A small audio captioner, trained from scratch.
Model: log mel input, encoder arch swin, encoder norm layernorm, encoder activation swiglu, encoder patch size [4, 4], encoder depths [4, 4, 4], encoder widths [80, 160, 320], decoder width 384, decoder layers 6, decoder norm layernorm_no_bias, decoder activation relu.
Training: muon at rate 0.017, 5600 steps, batches of 64.
Data: 39062 training examples, 9.2 epochs.
Rows from block 6 of the audio encoder of a small audio captioner, named by matrix and row number. Rows with one number belong to one neuron. Each number is 500 + 50 x the weight over its row's rms, rounded and kept within 0 to 999. All counts start at 0. Numbers have three digits each.
After each neuron's rows are labels from the 100 clips, of 14976, where the neuron reaches its largest size: "band" is the frequency band that holds the peak. Only what is clearly more common there than usual is listed. The data: synthesized solo parts of chorales (CocoChorales). In brackets: how many of the 100.
# gate: MLP gate (encoder.blocks.6.mlp.gate.weight, 480x160), inputs 0-159
# fc1: MLP up (encoder.blocks.6.mlp.fc1.weight, 480x160), inputs 0-159
# fc2: MLP down (encoder.blocks.6.mlp.fc2.weight, 160x480, transposed), outputs 0-159

gate.427:546439492494503488414526459518487449516516560537546465509503519451537511572627500407414521462342504491604465502496483465517510493565509498474522444430587398564499523520493523452473523556518490566562345515542535538448659504476484502526443536453532549437511469504454501493530586545464561599433565489588389467506461533536519510498461516467483519524475530509556438464471470583404475563485550521547465437508512515420460434520383528510472515471509497568510511492581510531483427511449433
fc1.427:477541561419498506491448551575508453507493526487439597564442445567538516527474475493552506539600520401511596515406606529500460476515539498491466593595455489493519469472481454462536550486470448409487528467422417496517457540486520433505516496450490409537499628585513499386414520469539397502501459458430485561490510429529413536570516486506572491501457423549449535528448539479488530524459568452448544570476502448610486469570547490518446462475519590435538445496606490573534534468501458
fc2.427:528532364424514512467485444445519505487495464540437463491554459535525460476506584469442513483459448545576475379450511505530454498446496516460532567443366408419505516526486465472441456553470443487440543470462511412517474559531596457519489501455539600566428503476502496480627513487428473527518504565585465462436479492531604584467496482458419501513554531457519577494468595534565485525498540513541560556550533480506474547585638507460499456548546451557510485500479424565417527592542519
band: 4000 to 8000 Hz (99)

gate.188:422533516522555543505506507528501475541531483475466520489505533604487549479545489516458537525575547497529497538434489469491560501496446515507399523642438470540482484510383480547534568498461536474462471457526548486584548478474524499452448523436523520475493586546553506567439416539450437550540452540405504503503449506457485537464431587501574604350481589438527470508453392531539488457433524483611440583538513495541583475536456472516475462474525500474523557463469602509500451444457329
fc1.188:497462507559607468505585572463502539525635511524505370484547486492536557465503485466551553423458522555556490419447512613477493426494479523487400554504461525577401486458427505474562456470489479553542306506483504534547522541476542438488481559432481495456516498499494507511480420576546514462549407539451481571508536489456480592495523535483471563493537486408514497419493478550556512498530560440476503547436461519472535518589519469472511428571493538546457485512545521541412514477470350
fc2.188:437532515424472551439457510428487519532526543549450524495458466527581555540490495519472509491598501523558502423544431527451503488527483452498436581511526520482479515472524549428418521456552431433452403450499435524495550499493533582477482475495435534438594514571498514405612656595497465548555508510474458499547549541587527570467468491465502463598437491481497493479443581393532559490528500559496577497495502490455505383527581451489450455568448472513400414536546619475427485506483492
band: 1000 to 2000 Hz (96)

gate.186:574422483449456489454425490483566550555525442460552519526436501509477573368473544530506455540464562442471525511565509419543468555531450482532464532557467522484566517484540480599519604585544460522507485479482589426509446555469615578478562546529544469503407595429498535508511521418464519505487563531566475485497529412481508468593463478504500518465513545504401478480583572567513565455579507462555470448509429606519399451438399498471454492468510504499424454515497410399504476515502454
fc1.186:525463532539570525499603533428579542478421523490578519552491410453595456472462576554387438554505542500455445453516585458485540440521533522486507513402610501529499485481489583422524449526417553530486523503500474508527436427468485418468500607437559597521382531566464523614412496466558457501551499446587594398451523511470482449459565495483520543524522515439488412523468538501458501548444513502476459486541501403441512512507484513449456512503526532497488559494473528422579519537588502
fc2.186:483487559522463582463513495517432449504437494448368495533432487555528492501496497468429512538543490536489469479476549404499554589465529580553611578472504481458544467522497546518521516506427429570463561590495470521460516430481424538600498516460521511496596427518484511571534443548497458533560523454581459441501460517547512588420516544498486575536559529517506454544487512556510455548444424471472490529559456398374417460596524516528478563399509483435508433512472586509421536497544370
band: 4000 to 8000 Hz (97)

gate.312:561528527552432478534423404489550515540521508439599456554531533428574420519473535504541522515608496524457430474440556510504525430469485532435539494492517462419512574543598394505491572521526463440431439536495462407475528531424479427499486547485478363507494545549543518374542586447461496539543588479430513509461471514503435485497444451478476536483479496436511510555498592422550467478498545506442535505503505424439484520605529556593581576557468389462521484511505554516586494535528466
fc1.312:413561394542554373557540532529416445628478475507491495498484461525468526504558503480521537483457532572427546622532511534494552438499426560586427547484449475521526479441488570450491586478527526512568473530471492494483382499447465435401500490508580623475409485485549522510496388471391459491439546500571529470497499526523524517432590587497537490603484555504478583521491490548448492509499517421504520515495468557545437515512441471508436447506513555456476586487482526489387519504545476
fc2.312:421483560494413502476487664493461570519515455453551467489515469457476525554474611482495498469514486474527508506467529563539481549523458489532471533538617518561470526542501443421450502509476477486540532540521485405531446500485470522493577473568509420537459568424520580558509479520423504398479505522577582492496479509523518432490524516560468561492477511495526536492592565458504599457423538498409484497496409545491394319529442386558501465511483510586535464578442433540512431528431519
band: 1000 to 2000 Hz (30)

gate.431:522450520474491490468473480485414521473517476490559451490542475526469498503556448550412484369428515543541525493437529476519494443456576552596426601515560399629498524467443573508474511530546540549492436377468580388510627429465514535565473538468458474519468482482506576517548552524503535403474438487510505459432512527543627498631434521468472435536516495639558489439488533521478526446411525467502481536547502470479500522501506490465493544481503516541507602466464391503487460524512507
fc1.431:528424458499461515555549643525397496502508441504505529471499491496468526412475568495533495527594510531507477497564527496559394499412505537484466503545556493428436532477507427540486436389510471544496625504404529505543492569506460508408560449502509400521435521533505459406545535536551390517521588499563455495479506546566516511503545555506512430464620561490411548534437440503522501528558496451554478552436455620543424471498557521478537519392480535422536442413519495485474534508496480
fc2.431:507443447427510507563425447582561547516367537481446521487469421436533505551487535446521536614573384590480530486461467542495478462460524406521478498485468510492566603470492478536577556533408431501473431411495521457508404456511373465515516490491507485527450534468481529435520499466468518516581470556525527601535419507558607461435498536478468602477449528463528419538516574466578533476503510506489585464611514547526534455520526486424541420559495457532492485524584544519507445458527525
band: 4000 to 8000 Hz (92)

gate.247:544567539447553503465484506412456464536459503451476634563505472490474522604522472478482514478609457522563457505528564522480488610532511510520511496521453534454562501451453412469470624416500548492464528558544490374475521340460544414506540580387454532503376477481506489562529577516564486520445487471447493438551543463469550570528494466555473476567517462558597535524460531432551481470435448473579415512521428548423484506519475540490525465527559448506447493465558536515528547523471458
fc1.247:564527611500477531543398538440478515556573491450455432447443460426491454526591524574463469488479488554492467449442528486545509507500469552494549567531481516487503551480502411529471619524395441496501422519507545502493490440479503523473486596395488408523460490496456555572495590502557450512421514452525590357504550531550569504544498553525548478622544458472525560438531485429454464471528459513462398465480582531601437481586612493443496496428516495511510477532408478495494478508526546
fc2.247:492460499445434605534442563499409550501546567410415418581446457535556540603543488465578555457524416472519469533425557570447486468508510470550413471470495464473601430515563472467511526498400484454538446418552536513486523450513504459488515428470605406516410511458563623537560499550427543487558493533531512450468495508436571522464507534505453460411564564467479459563488510529509486578531523486494490538459506560416492459500438538493541497537546513466477531508674511472488529459520467
band: 2000 to 4000 Hz (100)

gate.390:454525529527426506471492478409570431476473495496591492498578547604494458544464455523533508517496529416495478511456463555556528547560468447480519557540479452383557515455465473507478521517467462514494480533440440506453543472566498380496439621557524594624560498574533551483520451454452431467551514513474512465497474562499521573418465595556549555482463527550576448493520412453550360550407498493524534538416531457423530492429511596538457528543468506457527494465490512448600560422492478
fc1.390:459439460463508448593503477489514479561496498522491567528480557504470528473489531513421527462498519432521467467495513537562538439412474509537531522474531445392467439448479511489523534512597487522437550448575492585573429518544550513524481515533484527568392442533457526458470436404491477437549507411562519448538555621518516487383472441645485524430389608576572500575512436471509404541531575516468578492542439524524502516558555478461534481491469510387568495534489582448555521491477468
fc2.390:514442509504457486461540395486504495488490557449404553499543531474486533385517538440520457513492477428474622477400442524546423468500486550546532506450526555435422462529488433549439444534502397545448529451548575455519438605580565465538521554498570476520418485477488524537415535466479538552546495504566535483479520597524461535403565531541467476384500629520581546474603483401463489470483546530404561481523421528474496557483459515530528549474491493510490557466485549480554486586443549
band: 1000 to 2000 Hz (59)

gate.26:545481511530521527557557490564511588486520558420577497635554534466519478496474485537512490535401507533481467495390567500528454608511531456452540418588528485561534418578540478413391434526501492565510454550489507493521528426424450464474512548487517536527449579453372534472458475428512547423426500603555494506476489503567543513521458489485475431482554471517486406479534439522496436537519546439407548443540574483575486548453421502598481572437534539544419502438464477484451442487533510
fc1.26:514470520580550547567529471499543547562548574430389518593500504464482504428485462456474485514469462541527570528478504560501522576486559535499513541544473485561576566503478443440532401484496467462640397466462563427467542470475481491553470521541545505469454544499550534548445579502518504506445515504485426390508469459558487517417496526481420498437429502538535507425560432460463439486541461499399438404590461576391525584436532485438464499487523539541488499563410525544524554580444597
fc2.26:502461577507577475477497536524555523497547438497582482533505485510479488402510582488530429537451621552532568491459487517462530494490437536524458408484586551487525505405410453494544417480493481363388472468536479401519642469454472524459456545507512461505604531430555485577565533601434512536571511614524526490510528544479443494525516579459525473513426438549468523574517461539486547502471508525563455518494469491453509466454484542516513447559512488496469424478424536461477474582355466
band: 2000 to 4000 Hz (52)

gate.103:527445469457534567474496435562467428544438500523493491545469533440484388575516562428532469553582490494435498505550545429479434487491534483539470444595590438500592501486482445433476465490436477508554466448497511565497469651498405473477473507464479404567474438402532470553551627502459520524510522546506460523466496518555490561520533535462600495489548474469472428507473528548512515542566544447530485520491552475445438626456436531413520540584595567455461522484528517393532537420569509
fc1.103:531406548514506527442504439470489512443446471609463448532468510487619460551506539522506506466490525499453475487423486422442486509508602421454483487522433481459416497542507545474549480463501578593479388499475489627526513560605490446574481462418534451558449542458490605546480587531373533477493473511498555459459471441566497546523538534464570516564542538544572357517518480420521472474522468544499446499406549421515484602559429534457516553522468490584552488515546485543474487455513480
fc2.103:548452519516490513506473487558536494447485450564453513460502557472536497526491543637471479583552437460477512365488497394443503578494524599503516471527425449466481466482510433436585511494491472592551415477464536520523426568502533499490457478536372507513539540456450499478483561591477572588460482460571521491525536498465497485461541397572637465482518429430461461514474463457505418543497398497449443498558488514506527455471513624466584508624498545530445490607504489551545507481473501
band: 2000 to 4000 Hz (99)

gate.30:550583485439563485494503457488560441506474520583477490528562470535498469436590455465437579506460462526518478407470529425405526499487483482569529528476421534540557553436480458443566479430549533496505532517514558390467567520460445524461551498524441495362474414501549541392499494666543513434549520514445565515452534406518492528560482479487511567522517464568548473508474481424583535510484469583564408483508530475525524576566461526540555421479511534414496469558482528503457624503542437
fc1.30:395453423469466449558475481467496487604536479450639551499528579481473563519506560536481578401579479426477457532552494566577444455546516515533576409506593400452444550464442439525451530422520520541465504444456536411548445577509507550515510450506497446519484371466503440499599460464523540531496476475498442525612514522536470550445532558453557491501434471523516522530515523511551441433457448470521486529474538580463464524464570573482486576545503496458413427486478521556590449458550513
fc2.30:495605534476458480465562470610434403459479508524511544517525403598485452533501575563535491552487422535543430428477537482467531473567540492546527636439380475467575468492555536476565489441452490489523521518513556434475539435424510449482555519483455529478551466517428515461593564493532446470534508517500490353514466477459563458576348537528581448513472426572567466495528519580508514496483442487491409493485476481563475503575472538567440448482486456455564478531497560502467566449526476
band: 2000 to 4000 Hz (52)

gate.44:485433463516474518536420583477488468541495589517519539472483459558525510520524510527565451578499514537553380447566504561559510408573532477502533509489483465437500520436484476467565519461458432532409515573491399490477528509405521548470563462549509525513462514520501387494440508468525575499451509463466478522458473496672507546509486519517467492506582531566484444529466554527480595526530546554430434472504385521561440496564435470468614439502404457524593582408403509487410531467549499
fc1.44:482518546503538512516476526542560453417427486489461482586447523445449491463401502496479546337544519621451431473506442535482454569459476521545526536505539573493463475405454552499392579470483517605526469584515422582475501508519562437449482497458423467464542486571487474550430448510491576465659517562561451544454565483462541521486523532527433501456517445495460578599545469492546504465511439481605474561430531537503515427496522434517518467555446508453539522496517543407470491569477488
fc2.44:496570482496455504461478552573526467515430477597459564496529527387463582472501380546506471503552562541448504487453476446425443538494483481545526514512361496518606578464385496448419483492447533604530575536510449565543556460549469546485567459327423522489542486537568527534436480517527546513514488517477511531560578471497542610442508430393503482441502498446514528535479432567483453519535448529481536510430531454520499477461453569533460434571446442498563506512455495490539500567505551
band: 4000 to 8000 Hz (66)

gate.252:547595435473535490525549448498392460564522492500508483516542475557521451544515494411498391572469474557552450485467521479493413486528630483470482488454542483493468624556593483419397487537425547493511528483539430520476507579452441446577504433482601554508631459465548537468500504418566519617453523463481508452468510435471431428554497468508543542551606474514425523481497461471469454512497436456549538586538515467501533429551415609526465508481506490482485488507431489547456528493409507
fc1.252:411515562469526498412485516464567592449469477518493513452431529403534522473465454599498517502500528501500530484483403518526453598455418504477496542471523470506537506536399537527475503484574619458450536505430560452481538484557461512512558519446544574472444477391395516509471504487446601532545577504541570532483565575565508514475512482481519426592560518525624434535533509405504595438517457501481424433485502481479577484476536433576486449474492471637524446562535511491464407440491495
fc2.252:385513537400537553436561523453427490527517489472539590487462580460521537427493555511459476516492557454495452576531358584504468573545483464495541529467547448530534527526389568461515547445514571603466497511468551484532585461523371513434486547409475561459486428422512497567517467502469528531527566517480550507539463471502565538493491436447535441558494454623553444495558471435529552528473497460477492539488468431449555434514509534617462437522467554569569489458425529524490408449503483
band: 4000 to 8000 Hz (70)