config.toml
encoder_arch = "swin"
win_length = 400
tokenizer = "word"
encoder_widths = [80, 160, 320]
label_smoothing = 0.05
decoder_width = 384
decoder_head_dim = 64
decoder_bias = "none"
decoder_layer_scale_init = 0.1
decoder_positions = "learned"
optimizer = "muon"
adamw_lr_other_params = 0.0019
grad_clip = 1.0
weight_decay = 0.1
adamw_weight_decay_other_params = 0
Rows from block 2 of the audio encoder of a small audio captioner, named by matrix and row number. Rows with one number belong to one neuron. Each number is 500 + 40 x the weight over its row's rms, rounded and kept within 0 to 999. All counts start at 0. Numbers have three digits each.
After each neuron's rows are labels from the 100 clips, of 14976, where the neuron reaches its largest size: "top examples" is what is common among them. Only what is clearly more common there than usual is listed. The data: synthesized solo parts of chorales (CocoChorales). In brackets: how many of the 100.
# gate: MLP gate (encoder.blocks.2.mlp.gate.weight, 240x80), inputs 0-79
# fc1: MLP up (encoder.blocks.2.mlp.fc1.weight, 240x80), inputs 0-79
# fc2: MLP down (encoder.blocks.2.mlp.fc2.weight, 80x240, transposed), outputs 0-79

gate.174:490502497487493521529496454508475480478501527532525597507402490629534547520458511457542473574458466493535488461465510516565485477506518493513378521482554509491481481473467528482549434547582449535491512438519465507498511431497484528464462490
fc1.174:564476505489553513552532579541454475459516473530528481592479463513547485484460513500530575493450460467540448536560469439461432529487435547487529404529495499504475467517524510513436507520550490505513518456506516545566524506503456453442575444
fc2.174:539441443489546441492465504512457473450448494525548540504591509493540495446484503487514582523446524532597521527521435400451485506515482527503491478506477544460558521513511509584492508501514488548460544483493528564473475492529391476504504439
top examples: tuba (63); note A#3 (51)

gate.22:482475586521593492619546532470505414531409503497453458467509535455458469525495481509562548519478516539529484523461485507532510451531541506455472523471504527507497458608458489474521484529507496501487489576497449494542437523468485480519438459
fc1.22:450532519552505553534529441509499516482436541487511561523529552588447525516476472523564483467466525510514452478528498518475513457480525476478411532445503484566492429514455518521532468502407535505547453484461443494510550481500407486603477513
fc2.22:479545541533535545548506464465511470465543555489417571510522546547481446520502474567476552499461444505487448489490510519505505535483481455501516458467545498543459485553452548494449469429457564472608509533509384500558470470482510473541503485
top examples: bassoon (29)

gate.116:556518526472528504463510488516508417546516525516430476446486461527438518554536537530469454527490464548483585545530522525519502492589463487486485499416433491494532481465524516522469477463459504517467423591594455552560516477462477489490444516
fc1.116:477512495505547474515520440385490496480484509455446577523517521513570512525550466459399505515460576482516498505497573443444486534497529538500557501517566482453514443485537476523522474558443500472488492520532408444552506497535541471525505558
fc2.116:531521488542492443539522449454522494504417539522472521527437556549540494523521539467398496488449539498511498478482538532442483532485468569539525484539482512413542506520457485380541544544505573458487519494484449474526480476487475587508541526
top examples: violin (76); note D5 (45); note B4 (27)

gate.88:500500478528515439514491382477468402543519444452530456531486436552514491514450469505530484450507492470468494599412567430504518493483492551549504484523460528513505530533504442529523501477485523533458539519518547505469536463576501554495527573
fc1.88:547515420527547494528509461469536571518472562505458503508503460535515487489545467552456533542538439575535521511455492436504570480486514498527458499541454465476499567501459512467486488529413468497481489511457534469466472503358585476535510515
fc2.88:563493470532501480482463421479485548545540487531486495480463453559500511485540552523521450475543509585445523501393465457566479536496492532472489439529445501521525577482487580451451520522444514517543508543472456490537514529453485518459454587
top examples: note A4 (66); note G4 (62); violin (48); clarinet (33)

gate.4:481543482537499512499489582502436464560532513491468566438519476536511508502590496516513483578500508430547506480467461433500425503457499515540498522478493505586567453533517471488427576474452493535517467475541450479500556537421470440534518511
fc1.4:457494494536519463495548409457517570456522500524466500454484480546528551526522435489539453498509450553532476445435594457496534492491492506434552493453506491507479553563469503434519573551523534424466508536556437494478477562510531499509450541
fc2.4:426520507548499471471542473526551622428526505507483481527516564539472563547514482495532490462512554491470457502492563528506505401503517495466551444465538514469443503498452556463546486524481496342500489516491499514507473500506487468520468489
top examples: violin (80); note E5 (52); note D5 (37); note F#5 (34)

gate.33:492481457544544373452505467525529503548549517500521516493488546500569525530533507572466490494549543471512431431547503524505471474544579500501455461567467457486511499498448455548534472509476466510476455493525456531491583459512429471412467493
fc1.33:552471527523481487520440478346492497481492471458516503527540525521522486495526545428477478493411499470497503456421537499488526481483430474563573574479468547521499522507464523449448529516502546501510602527506540517526514508523535464573496520
fc2.33:537442487502521526492519481364484530544483492467575492489527572503498514542446564451502512500439503497485442499479503408542479438459456506519586482479545547484534480433494475443481486523448516481482554530527546524496512500509528523609521488
top examples: bassoon (47); note A3 (35); note B3 (25)

gate.112:475533516443441562510498580423452537509480566521531512490520523533508513556433488483507478476430535522518555483533497487502474464487458476496502504540535512552546477424514510466471501540470518523449521539407437576431511464451551563563437509
fc1.112:488435456475506511474465524528442453464549554530534572485527444499547560458558476515500536543487515446512541564487519524567430498509466438465507501419431498564443502500420523539513481537540495455515476468524572524527480516486420528453507464
fc2.112:528586528483451493493573477502506402494480574496489511520462468442523410446535517511549484451535576540513567501522513399501462466490540490438472476525583508473489467540506579457501460540502488520514409514509525503497498525464503533525491478
top examples: flute (41); note C5 (37)

gate.78:586487522484500545500472491529514512450565559463419480511489536538446556555499510510525472453477471566528520560496497495484476509486457497472509512564443441513444478445527491529551539495516532524513414440393430531529470473503514580547500457
fc1.78:432524549455466448527486481545615505540517432496431504553486447509495578447471465490483532490558526466516450502512517467564472488557469500488501511558474531509461555421506555556470459529449515539455480471493545541482450479459449477550544507
fc2.78:504511542415506435464477466537596469463456478472419510560475480470515476463531500588471470509494517542496453453526502498473457523485491553477482577529458529526539544510502479460535444480547595506469423557524539494484492540554423505535513501
top examples: flute (41); note D#5 (30)

gate.218:479559567552454527434450420476463424521478521489525427525464483473477557485564542511524504449481439490487418522489494486519574571557451557535488498458497493527511509476516481486551488514532494510600490463577511529516467418509489524493521520
fc1.218:512429551501474552487461482573488423488444485495584499527543470525537527428502517444542389516483517489514479481548519483515481427541519531513569505475445507534498548529551466433435524502486500554495467472478501486532487415509517559496430532
fc2.218:497598537502523512523492493485553442534482503468505530510326425516497473491483457491529507517501450489525506538442483527482562461518514463515470506456492501518432506515600485452487520474503498562526525479517537440597491498485524533528444482
top examples: violin (40); note C5 (28)

gate.237:479521480538492509429471471510510477538543416447473434534486471519532543492456515551533427487498514527451431483618455592521567494521497482517520499550532510502453476542529542437542509453526586500485464512467519557501445457466517505480458463
fc1.237:501458515559443455531462532493450477537514513467447462534475604471476532454462477514470467546450542493438462500497472515549518536521491490476572478543459505465559429483522511481563537497514460553522415493481521514540590507600486487493558459
fc2.237:530511538480430471541608517493487503522495441481519492522506523479500529463520551482488384557434498523471453591533493535471557452497474486513536498541487458466524464548511541476529478443502515471436469429481450544581521469488587496485529527
top examples: bassoon (31)

gate.195:480575468494514569491468489474480513529509598474501494475514557408495514538533561478512498522494472459571396436498498483522444493526529534560507523522486449469482489451453523505557471508555562529489407500478536495435444531441545506475463524
fc1.195:479515519550512550458512470558554458506482575493450519479497525526555473477527481479498504543584490477549455420545509439457525513482438452506495520438481517562454464499559492537432453496556535511568423393496455531501500559506496475475526518
fc2.195:535435532546453481511556524519492525500434508438492558476536433592531487471471461506547452485496491489472500434525469519514510527490475453473495425471482530486429504535576481546503503524558577522514437454547525537453530587564489443524500452
top examples: note A#4 (55); oboe (41); note A4 (32); instrument: violin (32)

gate.39:434498456515548534426555579469449510534588470499532459450503489476541486568528536505505491508567466573492495429514528488521497425545508536419460482536497518518514455529559540501474478483508438487545586460459452465503509464458482567502487510
fc1.39:581486510456497488493507566478447476498451416477462483498510451408582536484495508490474568526495504466535501495628466484512538534510500466541462541516533566472458476525516537531478471458408545521530561511589491486518486485511498487484460447
fc2.39:488417532547506447483502450483528573519405429583482498482514512527553529494552457474536528471537456476470539560543465526525517466519522495457491486498450465543452473470482576508505435525410505512534568480449466520545482437537532550536492479
top examples: tuba (40); note D4 (40); flute (38)

gate.110:554472515389495564485548531465490476428592547501529484446472472500524468488457557462541474555499440508472559472515446541466404511571530472469543474480517441518544537510548501458451495476476559466531522498531534536503537511538545511501469464
fc1.110:497495531518494508533566497537501483471466539480452574526486529458484453522500520397452537441533465492478505475554491560564512523515511478488510519419460544542465436521458532521580515491438470445537512519511510610522523512442421485538548448
fc2.110:484494491548464499518496526561512523485532572446499520531505587408414501498541509483507555457506472490493495486520491560577549459529516492506435522530483545520406424482500547537530478486451573488486539506482477518432520495469425511541549422
top examples: note E5 (26)

gate.66:443535549541553502498455484556511510526502523540503499447506388514490510451535489441537444510444483487514442487446521437515505553408446517499475554483480523494542523494526486492499540460609469511551515517469477548486437578518548485580481504
fc1.66:495478464525477479572442530555543490514491559499540530494488553476472514480533540503475436497505562496476447493465488444514421491478484447514562589499538530467516446439548440565509453474482517499497483561382462551585511499500532540523504466
fc2.66:508554494558504555526554493529444475447518529519569551525490422511501481484486471553509469501482511490450458491520483476438520445498472529430482515478515529437441517464555484601467587539556476537503476485493525507423493539557407562479530480
top examples: note E5 (55); violin (53); note B4 (36); note D5 (31)

gate.228:497453454460480495539511500540547501498541597481531544391480487504438509587487571479586502473491463526453456552530500492546491475594454453466508492453495420484497521528541517522548497485481530466551504589470509479487534482477497447494451511
fc1.228:489454502449484482487483462464458523471551544568430521430471419586551517462463496488604473466513532500466507539607444478510508538600507453581491463495489469506479484521423479524513518494513510489499484533508493444495529452522498505485534552
fc2.228:488510464506466498536523491538490470484534556523456516448386420559503467564478460493593463464502505499462488482570472521500515519576508443601524501435469491517471526458545494505581540440485500496603510526503481443521502501516487461514485500
top examples: bassoon (40); note C4 (34); note D4 (32); note G3 (30)

gate.40:467530549550542417446474530467501496490526523529485553587536471478451519438477598499398552443458469501520499536511542497501502533540496528450475512481498458531542551486451539535551422527419502469494452538526485570470506484448498511483471527
fc1.40:461452543490470519563523508597486429507466468549475467424470505476538468540551525475501467501506554522480482523509508502436440453489567443533455510493492484483467568505460457519448489535524531536464491603464484527518392507489496532584507542
fc2.40:510453475528482451495545499501507442529501559517476482552401446520533453479560498557464520475488561444472530550525495507447464493481528480399530539542508480505540534458492530617525416482452458518507527512525495487480433499513498597527518490
top examples: tuba (51); note C#4 (50); note A3 (37); note A#3 (33)

gate.95:533520455522546449476442549484470515492593514544540473442503507488576453491549431524522483461519518482535547492496534498439430521464488566489525512552453463472417428450562590513495467525532539495575482523487526543495516472445508471529480460
fc1.95:481494487439476465470501470548480484506466509516473560468542491509488471433579542394409434603586517513493534515532432500550425482495478519539524495488462479476460544549451483523496501479534484457539533499535580493532520479471456465533526521
fc2.95:517548514484475510572552510516419538546570523468508539488449438515480538413550494409412491555554519469445489512465461523526430539570550488558542501454527520463507539513440485483485525468533450515500497518548545471476468437522494489508462491
top examples: note G4 (46); violin (36); note G#4 (33); note C5 (33)

gate.77:471455482488470492473491489486458499561544552498567524444499566534582498532523451531466449539503515504532446487488573497526458500542494418471482428472523505477488469558510466438541461552452521430474517582529501554425536523439502470523465566
fc1.77:516458527432468487471436418489506469486516479516524531528510502488528482436461586418483514497466485541456524468587499534503550571548486505494575554566524467454489481454488468487446562464520488443532484518530539460477580525476543431536544510
fc2.77:513423511448515490411445509457580512450582477467492546538516461513537470447500586516512508482486492515486453482564460498492513543502485526500529513521554455524454534439463498501515489512419506481528488496480537477576549439478481507562621477
top examples: bassoon (56); note D4 (39); note A3 (37); note B3 (32)

gate.11:459499500420527509448516490489526512534565532530569551475502481529488480465486533420465477578493504422458451467542541485542497455458467571533428454525519514501510500425507429447516485516577508522476499553571486563501553485495462485509432546
fc1.11:525495471473476538457528485548476454491520519521513503514481483515536476555447495487451537572473488455519486512523544499487469567511510569500478358463491467473547520481479516415492465570541474531515451567599502488575470421539499508441507478
fc2.11:506479432497453481482503491526509414419488498515448507450514643512520536469474541479569501510494532508565535491468529532479545540509470529533478466479423538480553518509489591490545491528551459436499547499507491508524503458483532427436447475
top examples: note E5 (38); violin (38); note D5 (34); note C#5 (28)

gate.91:560452486576515522542551512489401499504494494508427538547495503489498382522540558492435520481476474443509435532524534523504558448495501559541472468468462456473444545540544507528477513546538518577456559496500485495494442530442490479468512459
fc1.91:506488467519538498499441452558454472504484416471507506515506476479539499506466550476522444427524420473436524491478468516441511587511544495550494482533457495456440479544544528579483583426527478518440571511508510512528493517537503542460595526
fc2.91:478518518514512475523458547515452526485508513452458532549541538462585493504547508503535452513486430539471459481406506497531551483441537485481465449461527459561498440507583520494554487593459451524548486495518561543495440404527457479481513536
top examples: note A4 (53)

gate.44:453470465477514546444426586512490460511515524490503487446513554502498488537486507514459497540526549452479571417459481543576490472498489485508526470523495403559495505498427489495505480483526565558582457497426508551459512554491492523444562440
fc1.44:497539544527547441523522491505517506558491503526462538415492475417573441494526524455451523474451519443543476511551571489469456493487495551544532566542473463527491568541517484451533448515504483447509477385494541472520508523561459457543453510
fc2.44:490480539545463539461438453503494471528573537493505490388595448552473558525466496503464552492502556465522501482465555501498493419484480476451500526587487516494416523523513465520578507543510542487540529505471542395497501480483504493517518454
top examples: note G4 (34); viola (29); note E4 (27); note F4 (26)

gate.97:502485514575565467499492494480543485510500505513497486496501510503500507550505570487513501468534491432506580425433531500513542442477563493544540571480533506559449397445463524521539555443438469518526523454546429516484469417452502556476536503
fc1.97:490536517522485498496502486458532515457446559493497518533526493569478532543543549544521460522487486549477456420486505452483484471516459429542475399505512470525489472485504478625585451544476469477491534490491396534486508475557476428559508524
fc2.97:555536534500467510544481487474528430456416465600527554487451504557522482560521510563554473553448505506473467572568590487462479468485468484494524470502517487506515535491472489485489542459457497469562458538480423488457460508487438462481551563
top examples: bassoon (40); note C4 (36); note G4 (34); trombone (33)